A small masked image model, trained from scratch: 1.38M parameters, 97500 training examples.
Rows from block 3 of a small masked image model, named by matrix and row number. Rows with one number belong to one channel. Each number is 500 + 40 x the weight over its row's rms, rounded and kept within 0 to 999. All counts start at 0. Numbers have three digits each.
Before each channel's rows are labels from the 100 images, of 14976, where the channel reaches its highest value: "patch colour" is the nearest of a few named colours to the mean colour under the peak. Only what is clearly more common there than usual is listed. The data: photos of arthropod specimens (BIOSCAN-5M).
# convs1: grouped (12 groups) 3x3 conv (model.blocks.3.convs.1.weight, 192x16x3x3, each kernel summed), inputs within the group 0-15
# convs2: expand pointwise conv (model.blocks.3.convs.2.weight, 192x192x1x1, transposed), outputs 0-95

patch colour: white
convs1.177:424541504496523477552476519484506482495607533490
convs2.177:530415464467475524552461468438491557505524514457418499550421483467501494502506427522466452490492512500482514592527555506531538508544514494528536491549451428425521507540416630569528551479493536511452467568540487525502512497490440509493504494472536520536558433511508511498476526501527521554

patch colour: white
convs1.55:481525506452527446461454563492492489477442419483
convs2.55:512512540548533449580449401504562557458503519450465502474566493523471511506540476425454558462468506472518481528470471518481461455513482442434508482492436540564436533481437451465501539451508525490528534580495473468436520466420469629495400495511415543460543479477517468424491496524507537481

patch colour: brown; black
convs1.109:410539484552517444498494469543457482500474437504
convs2.109:551514561506529524440539480512561500545445640499496471488485356549515488520509491519501488470487597494558551554497526529541505500500529473547524532467512452462430517560558515477467453495602527480557524515477414533416510452524505485422541465499549524510448500498538466464422516485498467539

patch colour: white
convs1.53:432467520489468493506499415493520493468461586475
convs2.53:475482512445534411531448508544443491531532499505562480483426525495456519550436524500481554483497509498344512482522533503521536475464505452447499488398530531441461567497546435476446589495535472530429523501508554520440548559587492502523508436507516474503543523495466570532500529480478413482

patch colour: brown; black
convs1.13:501504467502455538516497478445399537457443483487
convs2.13:529475493417462527509517443557507512502470528454505595517547497572498509538496524468475445496471476455502583497427525533500467422549511480511509476529505507452497480493406521555463406627489444495544448506580538517466488418473476492489460513476477555480433490563516496469456510522480525476

patch colour: brown; black
convs1.64:486506548456543479486551467520508514389514513460
convs2.64:472509490491481453475447481463514489439545402458490465505509512493456514497477539487479514505521495492487475358511528536556459490487530508472560462522505499504517497481503553486510472484491453514486486457481512496450476478502498513401520502458478476501457482362480490454491501386550471456

patch colour: pink
convs1.25:492513449514477515454408557494551452450475500503
convs2.25:490463500504488499428584568509477529403450510492568514516500488512535560558459465450529526500544575506631525532471509502554487463488482518466528483520489506545495486527569488433467507532466424491521518522511487515518517561538524481549551519484446511501476497522510516491516424520507494578

patch colour: brown; black
convs1.34:496490542484477462458513411484464500453589507510
convs2.34:457411464426530477474498501509483509482469450495461543530436455551504565592550496470570554516533507482443474431487515497617503497554495475475505464488476515510500460433488562496529506513506500528565483410510526490475476438544449442524500467506426515439589544479484533474524520496544532463

patch colour: brown; grey
convs1.75:468455456497499468459473524565484460562491464427
convs2.75:468490542530508538513489473548526516508481512501463501504490468432472565505439523476526458534489536519542443522482477477493501494425534515474493537497453550518554505466494502518485504438464511512554527583485536433530564545503556510488482485488552514471424557493520503464519504461506431461

patch colour: pink
convs1.133:471561426469534452476541521467454476469501538452
convs2.133:498560512503537492522513511490544493410476549540517524529456550530513526603619462521535440498449417514531580524460468413522486462542493493507545537509466527498480519575530495488494512510449523511483495479504469475518419476528545484446459557567516453578616457497491528440473473527491508493

patch colour: pink
convs1.125:493491478470469524401461486458497496428559513478
convs2.125:522528524510513524456399492521529472491532512471502596512534547546435546513461499599542569472476591510497430471511547563420545574482524521508530513541523469450464504542514511498529460540519494543530532568426533573577478550542501471539502471583403485427451478456541524494470430481505439534

patch colour: grey
convs1.41:534478426509470529480528449430504491475528425531
convs2.41:513447511454486505485482569523453494469513375458532500483475489447499566542464558518498509534476465511505499436511504507521457502553477500491537494533479485460532505502471494476511495495471456474531526462542511496489502454534483525511529546501444456514499472554489488488536556525486465460

patch colour: white
convs1.189:471503455434465547476558565501509504489558446488
convs2.189:567446478516469406485508536437450495500497442523546535525532556525522532500472485451477487464527470527431460487446505521533477503523605507414493629456402465506505502519497499565507498505578483513475548565484486500514416540487438501560488530525526498496455417518490526508490531479514491596

patch colour: pink
convs1.157:512495516576547491493486513408479535561525486455
convs2.157:467532489480531526501491550515535499440508466543466470424454489533494492545515476482515455528513497518493558504514556502479468504488529497414500495517465482434417540505455497535470445490480529541448539472521459486442543551507521443572556528489465495499505450484520461540522551557491434513

patch colour: brown; grey
convs1.0:464492563500501527473529428492462488408500493450
convs2.0:477438427452490516500527495496462477462496568478565461521504541455574477547516487496452513479511462501522530568515503462516447533595553503442448457562488474517527436445470449512465563500493458494491458491434489469555489427483465520478521496505516473512539492547561494484549477484495447513

patch colour: brown; grey
convs1.97:414464576462517486486462480495475476529435477517
convs2.97:484472497553459472544481569524499430496432469529454555488471477487557516525441445546484460479560503444459539502510466541460530445485441584488484470485526506524478456565463459496456489597486494509497560536478492413447513457540498491497401396455465493512472454493553484495468503524464481475

patch colour: brown; grey
convs1.60:591479514484568487487487441500537517504531465563
convs2.60:480513533515563498469500482447470528474519431431577506540448465453504548487504529420515461472537442509465448541473532525516506507471447490481511555481486521523547491492439467489475525494527453443524467442481512473606517488508511500487453445500456456537466455510474473559518579527427466559

patch colour: brown
convs1.37:472476487490592554576477498498468508520480487565
convs2.37:475475531475480483456484476476467537526438434441493517523553401545461512487488533486523506525485493422540531496489444537581543484470490511460457536482478515517504514415504496473458549451500459445502488487464487512581435504494481496480556536475510536492487510571499554508507540489525451496

patch colour: brown; grey
convs1.92:456504536480462545536569513571504560516451486470
convs2.92:462527529543490576491507498535524464454496531496564514468554503553438477566467492513443479498484537460522475544520501491506495477520522424476488584518515495474523558575508482474495517454458503454541507454457468492491495505527562433510562484521471448502432472482508550536462446520495476632

patch colour: pink
convs1.148:529536487492524540486494455485611560496497532459
convs2.148:521506466517518535444544550550503557493456465518505531464449475475468509499542445474496464544454498514490563508557557450507435552509489504488497520501543542443474529493423530486426501499545452543440513513535451481520502576551474524479509569543442454513422493410450481624507553492433476484

patch colour: white
convs1.127:469484515473543467478527421505423493498500424535
convs2.127:486505575514512509549507432568553546475512513490481491504529510543515517502449570545543596548508532527550533524492468519515433490507500488534527577553546442484474514471536518502451526468514452516542510490478635480578479477480511592535490498484507471507491456479485488521589479533531437489

patch colour: brown
convs1.9:551530508455470477481478422581490474470550514472
convs2.9:503530469464481515458448520460487540557505409462500511540517499444456523394473503501474528496493487468562453536540455524497553536543480516432485435504497521537555550527543455533521524483468500477515488529476580452490460576539511503469610477507457460458506494430544546545538468535522457569

patch colour: grey; brown
convs1.108:443482546457555549561477487481462568510509466480
convs2.108:462460465500480499465590497492453510414501453410504483498475474489438577501494477453488486521497514450605473516472432511497520474423491470522523467490519533506489511532523456516520586536469562489567478502419474441548565629517482493566491459510527479498558455423544511508546480521464454536

patch colour: brown
convs1.84:517461514479523557491616466439517492495480498497
convs2.84:498496450493438480486422491518477486512500527471494462504486536486511506507513499507565454487492480446533494522461498505465536487581493517503486494493507426471479503514475594491464529455521452499522503537490438457518540454522499485553440532462491551455467541399495537549427553488441483523