From a checkpoint of a small masked image model.
Training: 14800 steps, batches of 128.
Rows from block 4 of a small masked image model, named by matrix and row number. Rows with one number belong to one channel. Each number is 500 + 40 x the weight over its row's rms, rounded and kept within 0 to 999. All counts start at 0. Numbers have three digits each.
After each channel's rows are labels from the 100 images, of 14976, where the channel reaches its highest value: "place" is the part of the image that holds the peak; "colour at peak" is the nearest of a few named colours to the mean colour under the peak. Only what is clearly more common there than usual is listed. The data: photos of arthropod specimens (BIOSCAN-5M). In brackets: how many of the 100.
# convs1: grouped (12 groups) 3x3 conv (model.blocks.4.convs.1.weight, 192x16x3x3, each kernel summed), inputs within the group 0-15
# convs2: expand pointwise conv (model.blocks.4.convs.2.weight, 192x192x1x1, transposed), outputs 0-191

convs1.164:494499534536481465485462597488480493570486565519
convs2.164:581525556474491595466506451498497526557519403502497498512516511543522576503538482512462526517492535480518484450454513441504515543521532506524470501495545561484521515524534516495453508491542497434523428496441456484574488577470585537485418513533495509538467538412498525527530548446522461506508496514515609445492501552481592476467463535536457514421518439512483567483530513542511508453470472529478451506590515501473560536479504455502462458521509511444479584568485462483497503495491553534494447514493435587480502416523533508427530509518431490494473490468553492504465465446501417416
place: centre (73)
colour at peak: black (75)

convs1.109:478449454548512522478493568453492447486418492515
convs2.109:542435461552487526449540516527531479595510472518488445546482429459558513540443540554473524506555454421520532436596472528570527517553473486462420465517508538554526553477518572553483593524492485500404532517439545426508458436530512541479514508468478547514509506503529535469464528538575511518463540566448510460412483463512505563477459545446529479522463491513530510532491499477457511581502507507514541547522497474498552550491412545472551515513525477530548513487453521509536455466536499544547476501461516482494501526529515424527482453517508456528442536496476541361501489489506481518
place: top centre (41)
colour at peak: grey (54)

convs1.39:416506509483462527452499557582544466500502521511
convs2.39:537465525474543451592502542495563471469458477526463553542502467506466534520413478561470426493490523523542554506485492505566433556533498497560587474488499508561545473482541559518500505456523524515463452545463499491511514429461496525521503513475459496520542501563468502555497525496469471485494555501455515472452532483506532499517513606504525473503545537506505504558488504544533503447421556469469479510463552596481492521457507542560434492565450574547514507460587457475534506564477490485520501541479543474481415519567600565521482419501470452526495457421455515519609470526477507511
place: centre (78)
colour at peak: grey (37)

convs1.113:473420513514501416496474484507440433493468478518
convs2.113:499507487556503550535518505509533549579550492517458515526478503449542446562469453528563496466452524469540522547513557526534488504523538522475510522557470521504396543612520543631495512521527518522502498518524519439490533451477442518531562468447401478483490501513492499538452475517461578532530451576525590516474500476437492500547497501518421428564546510518526490571524451490500564428493546517540463492478490527489465461449492481575481500479501548538544445530502496479446504531500476547454531434512495544569467380489444545521491586500514494459510493534511475490486437506499486491
place: top centre (80)
colour at peak: brown (26)

convs1.8:454498453448521521501496478405447512456547518473
convs2.8:484443504528510504459469458522555461471520549447453488466455527528456461501510501484539516475543513486519535478488499479525493545484488488557513486416479496552511495573510561467456541542513572488520477469493563499492589507564567581481528502469443463489464543546524485507525518512529453458524531528493514478464453578506543512526546543539451497503494479471524524445509524546479539497544538433523508466493514456467545504455496552544515568530503494479459505577517530483524482670559494585589513458635494539446510484432551529533477545564499529479499562480515501508504565483613494495
place: top centre (41); middle left (27)
colour at peak: brown (51)

convs1.65:469496517455449535457477523520471411519422502499
convs2.65:512479522521462536502494540498462463516428502411522546480463385457496525571524592550473466518502439490461439542458540490531524516526486492466501504423494474432539533539484556582588496454428537505480447476488458473503576479551509585533523538562526476490577464498488526547569502536478495524500469474441491476488463446508552423515520541505580456551513522576470497503476583458501464520456535449490452493489468476561512505457501458474506553510514551558490473461534517537561514509557507495473503552545544555537404519517481482579508522535507535515496500464484477488552477517493432576
place: bottom right (43)
colour at peak: white (61)

convs1.132:427567458468546484523460454490477553465486494461
convs2.132:492498523494510563496542471526575481579468426552507503579523470462427510520546518506518597395547515445508481476533477503521515464504492534519550515529499478484544489500503522480466487549510460518478483526578472465489465600513478496523470478435550431461470468494510464452507463449531500490494479500588438544508473472425462565495609405495444510444534509471490498512515516559510530487609507546513494560454564466499529519546599545474457513516512482554393514545511459491546513529479507514488484527461566450479562453481445521440460506493484479507472529498511535448428487499520531463
place: top left (30)
colour at peak: grey (77)

convs1.131:463497486441540412510471538506438494533447530506
convs2.131:515488528508499418583451518503629462492523510533453538537519479503520476583526461573499534452491548452501533461473461487484470463536497467544542609523570472505474590458491549479513473504451437480492488512495554464523534495561517542468489466499580522573534423469552544566635542542529549484474471484493513490540529485448532533461564485497570423566540540552454459485512516480498486493491547467506559549520441506519447517556457522513501508452519498488494534504560527520539494550519501535592475512542531496514477468452478425496478479476456535506489567491511552491543499463529530471
place: top left (93)
colour at peak: white (100)

convs1.41:379504543446494509487494562532506508499515496524
convs2.41:473481527549481474514504459480481470450458473535557480529549562484523498526457501509427421457501467545489540536516519541439530439568547555489567533500475539570429471524485431496551518474577556491509558636521540495552505493498521471545492468540422507525545501463527474645454531486484376492482465480524472505509522463461476438534475499523471521626519442515494482496469483448507482517540543482535487494479523512484494507516509481516497536491474602551544528455514439481545463531462561505467540486511537513484504560453538529508512515549488473447427475410498474488496461484493497515
place: centre (57)
colour at peak: grey (48)

convs1.141:595530473493531519476494452464516582513456497487
convs2.141:513416568548528494506463467524452532456512482610501465510548442470495532506496488470534559485529481481527497557522557485530516487486468536457466488500472471552536500425490498438496523461483565477577476450527558491520525460532495444612537580452523462445509479515474508412479440460556448420551512528605496501478472543505486450516557493479447520491471471458499491442534521446525446504490474484515452466470555547458471511472550454454477511549493466544503521472425419524487524515465531479487489541455478566572528527525524477410431437548474493517491531466482522493533525501605474463
place: top left (71)
colour at peak: grey (56)