{"arch": "regnet", "depths": [2, 4, 2], "kernel_size": 3, "optimizer": "soap", "merge_dims": true, "one_sided": false, "epochs": 19.4, "weight_decay": 0.1, "adamw_weight_decay_other_params": 0.05}
Rows from block 4 of a small masked image model, named by matrix and row number. Rows with one number belong to one channel. Each number is 128 + 24 x the weight over its row's rms, rounded and kept within 0 to 255. All counts start at 0. After the name is the row's rms in percent of the matrix's.
Before each channel's rows are labels from the 100 images, of 14976, where the channel reaches its highest value: "strongest on" is what is common among them; "patch colour" is the nearest of a few named colours to the mean colour under the peak. Only what is clearly more common there than usual is listed. The data: photos of arthropod specimens (BIOSCAN-5M). In brackets: how many of the 100.
# convs1: grouped (12 groups) 3x3 conv (model.blocks.4.convs.1.weight, 192x16x3x3, each kernel summed), inputs within the group 0-15
# convs2: expand pointwise conv (model.blocks.4.convs.2.weight, 192x192x1x1, transposed), outputs 0-191

strongest on: order Lepidoptera (27)
patch colour: brown (48); grey (39)
convs1.47 176 [171 169 126 175 122 117 101 102 107 121 125 130 103 106 110 127]
convs2.47 113 [182 109 138 184 102 104 101 110 100 185 109 134 123 117 141 157 127 118 148 112 140 131 127 122 135 134  87 106 109 147 137 116  94 133 131 169  90 131 138 162 107 124 101 165 100 131 151 105 105 122 104 115 154  90 141 122 138 130 140 152 116 118 141 141 107 101 123 159 123 128  85 127 105  83 153 120 133  87 148 130 155 131 149 110 107  94  93 178  96 164 163 108  90 147 148 109 114 132 143 122  83 140 123 100 143 108  99 140 148 163 132 157 152  98  91 159 196 117 153 148 120 122 137 146 114 131 146 148 125 137 116 195 138 147 110 132 131  64 146 113 103 141 112 122 153  91 126 111 119 130 105 115 128 119 190 136  99 147 136 138 149 141 142 113  75 147 119 140 123 111 122  98 117  96 132 124 168 128 155  89 133 146 171 126 143 104 106 115 152 155 149 135]

strongest on: order Lepidoptera (33)
patch colour: brown (50); grey (40)
convs1.14 128 [109 125 110 162  91 128  98 167 108 153 158 141 144 103 143 144]
convs2.14 102 [136 155  76 165 125 110 102 148 136 109  87 110 114 113 151 156 131 106 120 132  70 122 133 174 159 104  99 199 162 121 121 123  96 143 190 124 170  81 113 135 134  99 183 109 160 171 116 153 122 155 151 150 108 122  98 113 132  99 123 107  89 119 117 125 103 132 134 137 133 123 109 166 114 109 125 148 140 117 127 141 117 122 158 111 113 164 124 120 217 107 127 125 147 103 104 158 136 136 153 134 117 177  71 142 150 161 172 101 138 115 115 117 120 136 144  81 137 115 144 124  91 141 104 158 113 124 130 131  86 118 155 112 138 126 124 138 166 122 125 136 162  97 102 147 144 109 113 136 143 149 163 153 132 107 133  98 121 126 126 136 120 118 102 111 154 120 138 113 112 116 116 118 137 149 127 188 120 125 136 122 138 136 106 147 129 124 149 184  93 128 119 132]

strongest on: order Lepidoptera (34)
patch colour: brown (41); grey (40)
convs1.181 145 [103 197 141 110 130 155 133 115 130 136 149  98 138 104 142 117]
convs2.181 092 [179 152 144 125 120 134 107 109  96 167 122 173 143 119 143 167 158 150 137 132 115 120 111 100 150 105  79  74  91 108 150 115  86 159 102 150 115 167 136 120  83  92 134 146 107 136 139 124 117 142 110 155 107 102 157 140 118 110 162 130  64 100 176 128 151 112 126 120 135  95 168 120 101 144 148 126 129 151 136 118 151 150 132 130 126 108 104 131  81 123 134 171  93 121 130  97 142 129  96 155 136 147 182 142 121 142  85 123 129 131 159 110 133 104 146 136 165 154  83 116 164 158 155 155 169  80 132 139 156 141 118 192 157 114 121 136 103 110 141 112 147 113 126 142 137 125 142 115  99 148 116  51 114 134 101 137 125 126 132 158 116 131  94 106 143 131 128 111 126 109 122 116 127 144 145 132 162 101 147 169 158 141 102 117 143 146 114 127  88 122 138 129]

strongest on: order Coleoptera (51)
patch colour: brown (54); grey (43)
convs1.6 098 [149 148 103 108 179 133 133  91 146 113 125 101 118 133 100  93]
convs2.6 103 [161 165 171 153 114 104 135 144 131 135 167  93 102 118 100 122 115 111 110 132 159  97 143 143  99 161 120 129 157 111 120 161 126  80 107 157 140 144 116 123 144 130 157 116 108 126 144 159 138 156 124 136 100 160 110 135 109 171 112 180 148 137 102  70  75 144 109 147 112 141 120 158 129 147 129 191 144 151 164 144 127 167 105 130 119  99  91 144 139 116 124 103 141 112 128 145 153  89 101  59 190 143 151 104 150 111 111 121 121 147 109 132 159 144 135 160 112 125 133 138 123 171 144 135 125 143 141 150 159 117 110 126 114 159 155 101 133 124 100 103 117 142 138 132  99 159 110 120 116 175 116  96 129 156 111 115 132 126 110 144 122 140 146 160 150 124 157 115 149 113 187 105 146 147 126 113 183  69 141 115 144 172 151 123 136 118 117 111 147 164 127 110]

strongest on: order Lepidoptera (30)
patch colour: brown (44); grey (34)
convs1.177 134 [146 149  95 108 133 147 182 113 119 106 134  85 111 142 107 137]
convs2.177 093 [104 108 110 131 120 120 108 113 130 138  82 116 116 128 110 102 114  84 132 151 127 136 115 129 147 107  99 104 136 144 160 146 113  99 112 134  68 141 131 146 127 150 130 127 127 121 138 113 132 109 155 146 135 155 123  89  59 147 108 102 116 121 130 144 143 124 109 115 117 101  99 145 106 100  89 100 149 144 151 146 114 104 102  80 117 149 187 140 102 142 137 166 153 193  99 113  75 140 100  98 116 134 144 142 172 129 112 129 154 135 126 114 133 111 151  94 163 137 152 110 125 141 160 146 125 100 134 114 119 114 183 162 160 178 120 150 107 116 184 105 140 100 123 114 114  99 135 122 142 153 126 106 158  95 148 143 156 103 136 145 127 137 148 126  96 108 127 127 137  58 125  77  66 110 111 158  98 124 151 131 140 125 122 139 103 145 131 102 172 115 112  99]

strongest on: order Lepidoptera (29)
patch colour: brown (57)
convs1.191 073 [118 156 117 109 100  87 115 128 118  88 144 139  81 133 100 115]
convs2.191 105 [150 104 154 159 105 145 119 137 127 108 105 139 104 137 176 124 143 142 135 110 112 143  88 136 148 132  92 123 169 131 124 112 136 158 124  97 127 119 119 116 107 154 131  64 173 155 143 161  99 122 147 133 121 168 125 127 150  94  98 111 148  97 147 146 144 165 110 112 158 177 111 119 144 219 163 119 137 149 120 112  70 128 135 127 102 127 131 134 148  98 111 105 141 105 107 144 131  87 137 184 145 104 119 113 131 126 170 126 131 114 131  87 166 124 168 129 116 128 129 110 128  89 117 124 124 141 122 134 137 127 122  73 131  80 145  97 101  98 118 132  96 122 116 113 119 112 151 144 121 136 111 170 136 137 125 140 104  94 127 159 107 117  77 112 158 105 139  95 139 138 104 118 161 138 103  99 127 123 139 138 126 120  81 183 140 151 115 113  98 115  66 146]

strongest on: order Diptera (81)
patch colour: grey (73)
convs1.83 167 [120 132 138 127 111 131 143 134 105 104 131 136 128 135 142 212]
convs2.83 118 [ 90 128 116 147 122 143  97 116  88 130 121  82  95 173 102  92 157 146 139  95 143 134 117 140 155 114 131  93  93 138 135  96 129 153 149 198 177 148 105 112 106 121  57 139 135 132 103 117 128 189 102 129 101  86 112 125 100 138 150 143 129 165 124 175 112 127 152 151 179 132 118 124 155  71 145 118 116 101  98  96 130 115 148  95 138 123 125 151 128  89 105 134 119 142 149 137 152 142  90 121 137 106 118 116  54 160 108 104 136 131 132 137 144 140 117 139 195  88 146 138 136 132 109 121 124 145 121 148 123 143 137 149  91 113 154 116 113 156 123 114 128 110 156  76 145 132 115 149 131 111 157 143 133 125 129 146 128 117 115 187 127 142 142 111 136 128 102 133 131 136 120 159 152 132 154 136 129 116 134 112 134 112  83  96 158 107 149 111 136  92 127  96]

strongest on: order Coleoptera (41)
patch colour: grey (43)
convs1.173 116 [105 116  82 125 126  91 116 131 114 115  97  82 116 141 159 141]
convs2.173 105 [119 103 138  98 138 111 112 131 118 116 106 185 172 122 122 114  79 135  87 108 175 127 121 158 204 145 122 110 127 149 151 159 100 147 108  93 114 154 123 152 122 112 154  84 138 103 158 116 126 130 168 135 114 199 162 162 106 119 124 146 131  88 142 166 133 134 105  99 106 102 136 132 122 139 176 149 136  69 109 139 126 124 117 114 158 162 119 125 112  92 126 186 160 112 145 137 112 167 116 131 138 110 121 153 115 175 137 103 136 160 126 106 159 142 129 105  98  61 150 136 102 131  96 129 137 168 119 123 148 164 131 108 122 180 132 157 105 141 151 146 151 120 142 107 130 141 149 132  95 136 127 156 123 136 127 126 142 102 104 142 134 131 166 134 132 123 112 116 127 142 110 125 125  96 126  98 157 140 127 128 121 126 134 103 137  73 134 139 119  88  79 133]