Rows from block 4, named by matrix and row number. Each number is 128 + 32 x the weight over its row's rms, rounded and kept within 0 to 255. All counts start at 0. Numbers have three digits each. After the name is the row's rms in percent of the matrix's.
# fc2: squeeze-excite expand (model.blocks.4.se.fc2.weight, 192x24), inputs 0-23
fc2.1 056:110172148059148081082139121118101095092107118118159083128092117095180133
fc2.2 081:093119103049117137152103107114172184144136106098127144117118098152093061
fc2.3 092:184100142119069121151154100164097095106173124115112069128194130108137143
fc2.4 140:068120123094135154101123119136155106120104162095129057142125134219134148
fc2.5 062:127113138079143103135103078058102056137111101103147109096118079134156114
fc2.6 087:142146122056111114062139179163096098131076152123131161088108101122118158
fc2.7 125:117096084186100147109131126097199110144141141087115115111135063097149087
fc2.8 174:127199131106126173127124114127108104137129141161104079106061101104193158
fc2.9 082:148074072123090071134149147107139062100108132068111108132097094134121125
fc2.10 073:128101089148162074165149189160125098092141059102116123158115123136085111
fc2.11 124:102146046156156180102106115100123096051132118146110094139140127100147140
fc2.12 076:131130143129138159125059104134154146131079157137079148087091211114140146
fc2.13 068:108099131130066071150100116136095123153175082094103136092094073137130093
fc2.14 141:113115104101137127089171114138140139154138125094104050131158111220118150
fc2.15 068:074090088118037149151106128111115077100119152166143139133126091149150117
fc2.16 106:119131107075183093146111096144128152137090147110083131170145209100106108
fc2.17 073:114067144114127096146109091075096146111136109105105095101132174062107080
fc2.18 116:153130090111139092080125122165135126207089130159093104118116126115191084
fc2.19 075:144045180090147114118103112106125086145115138147139134106103102117157203
fc2.20 076:132116134155090109153071165095111133188177169128169100086133125156138177
fc2.21 075:141097170179134131111076124135138175091162128167142142106127199090158091
fc2.22 082:120087084116082121118143103126140083118123090153175113042101082116106125
fc2.23 070:128103105131083147082102101068062064121141168082126115141104129135143108
fc2.24 085:132079131148154114133079152096102105134140158076139197129121180130147191
fc2.25 052:125140124105062071128085137166090078136099083104111097136103182133118148
fc2.26 096:102126119154086174093096087167183065114158139121154169140100088119108141
fc2.27 102:155098172100148105151151142148130149068083131146165120123096102068109193
fc2.28 078:080116118081123120101083094122179139151132158040137119160081117146120115
fc2.29 108:119042145161098187107123081173189126148144145123123138123095107114126129
fc2.30 114:099117170167108196113169084166097121078125094106109095168108116134128094
fc2.31 129:133096180104147155082125126211112126119091106072095108103116148119145085
fc2.32 107:127174116092155107116099110155142117158065156076162088177140115095086101
fc2.33 090:105099106077082103128102147100131130190096085125185110155098146119101079
fc2.34 096:160155083107086086185148107156149153134127096121077086121142100113085177
fc2.35 087:170093175142108133096146087133149095129127109094115101210097070107144127
fc2.36 080:087153180135100096125160159149096089124118122117116054143173148095113181
fc2.37 105:150108114121194077121121121103125106113122200083116113083145122115185088
fc2.38 087:102135131160094061207152132099158075117165164129122092121100130141145111
fc2.39 120:122146192126080157136148147142082148102151108158151090201144155146106085
fc2.40 107:069164094098119099099105163114139159144110125084136130182067095174115147
fc2.41 096:151115117078114091126091124133141115117169130140074174071142101200118166
fc2.42 107:093156117104077106099119141154168177142121127096059119157151081093172120
fc2.43 112:069127129124132134107083136149131151158115121136073128214095137114196125
fc2.44 074:112106136102132101141146049117140145073148180157083113147133111155067102
fc2.45 109:117110142081115100132132184155183105128124151128125041115114172136176104
fc2.46 097:132157120142093128096111106134079079127164137136113117133112124180165225
fc2.47 133:129145122138095111129125094195083070149217120137119141121097146087125134
fc2.48 092:125074121160130103118116143157061120116120218164097146127107167161129141
fc2.49 099:125167093116045074122133177121140098148144188126150150148128081121145115
fc2.50 108:157145089153098096109104156054157128156145097145121143117148046164145123
fc2.51 079:100096082105067102092138198102121110123141144086095123102134120137073093
fc2.52 064:107057174129138138186115147117127117096152105171160162091182134129105171
fc2.53 078:103161125071134122142087122148033108180107097116127145132165158131097135
fc2.54 059:083116087093102122145100066139139091119151107113112163171077114115185090
fc2.55 085:163141051082110138169131155102101191106133152099111135127179100128165130
fc2.56 140:088114131094126120129156107166137104153153158117135051125158087212134145
fc2.57 082:107096044178124075136105157122135087134135101114095133129093103143184138
fc2.58 118:171155133089157144074112096172114077148154166104114158135152073135095091
fc2.59 091:083155114093117136126061213158122146113139121128157112137143191102126154
fc2.60 095:145175100133090089120120138095084134127156096056141141191101087125117163
fc2.61 061:093152119112053144106105116153182100167082111104072130166103104141124102
fc2.62 116:070111187152077128116147130130171145143086099152117115133082164140192137
fc2.63 088:111098108135034067136117133148146144124163149080093123185124138135155129
fc2.64 105:148073111178133180111114103150124159129128041110090113152119093110126091
fc2.65 049:077093180081086117091111158134170081103070097121106107129102126130121157
fc2.66 094:136133164117054157162125143119145163082120114095133061147166115188133140
fc2.67 086:116113175080079100133144134135136062087168075103166140130099138140118081
fc2.68 139:148140145130103141151088166090131084109158141130158162101167040157126169
fc2.69 098:144111151079132161142069141160133070169163145170137180091152128127083131
fc2.70 087:102200108098153155114123156164118095077126072117119134158132079129123070
fc2.71 121:155102118108102076165115148069159104179130161150185143118117066136111114
fc2.72 052:124108100087083106175159166094097124116089100109089101130127094106144053
fc2.73 077:119181160103119154116163179141154117111148130085075158146085151185102166
fc2.74 122:172159085061061113156139154147133149157157121128149127158156100150182118
fc2.75 097:114101155164117096186119046097105122060129156117097112134136145117093146
fc2.76 079:158125212160156094157066185117121094145137109155116133125139102145128086
fc2.77 129:145179125123166022166122155142110122148128120152100105144133136147121072
fc2.78 109:131112105149141129110136135109160079086172153089102163110191047125133110
fc2.79 158:129187076192091114147107140139162099090132183094106128144123099100168123
fc2.80 122:098091146139076157193127195120178163148109137121134084112125124079134112
fc2.81 070:182106113131160115102116056134164115082118143108088140155098079138069138
fc2.82 125:164141159116047143110125154096124124114133068142101115189190139128140148
fc2.83 099:093129106199081139146140098113156139173152126079137153089142122111197106
fc2.84 076:080124126070131127129078103135154102099156047146114142160105149114147183
fc2.85 091:135062079139117082169093127109130090108144153104096125090107071158143168
fc2.86 144:056131135127139134158103119110165191144124142107113200142083127102106083
fc2.87 109:117082159121076146068136201108118094144138158130130119147078089112088115
fc2.88 115:102161086102117135121100132093149137189126120094059115153111148187076111
fc2.89 107:102112135108102115169088166167153109181149103120133153179151171093081082
fc2.90 083:101113123101147103134168171078170092136148131154084131182088168077100112
fc2.91 091:137139143104182152148181122083085126096183082144099106139131063118128153
fc2.92 074:159186124108099119174129137106127118115140165149079088133133126162185053
fc2.93 106:151099102139056117191133118180101096197128155127132113113130103133123082
fc2.94 100:145081145115094150177107133154093099134204116167110148118124121125112053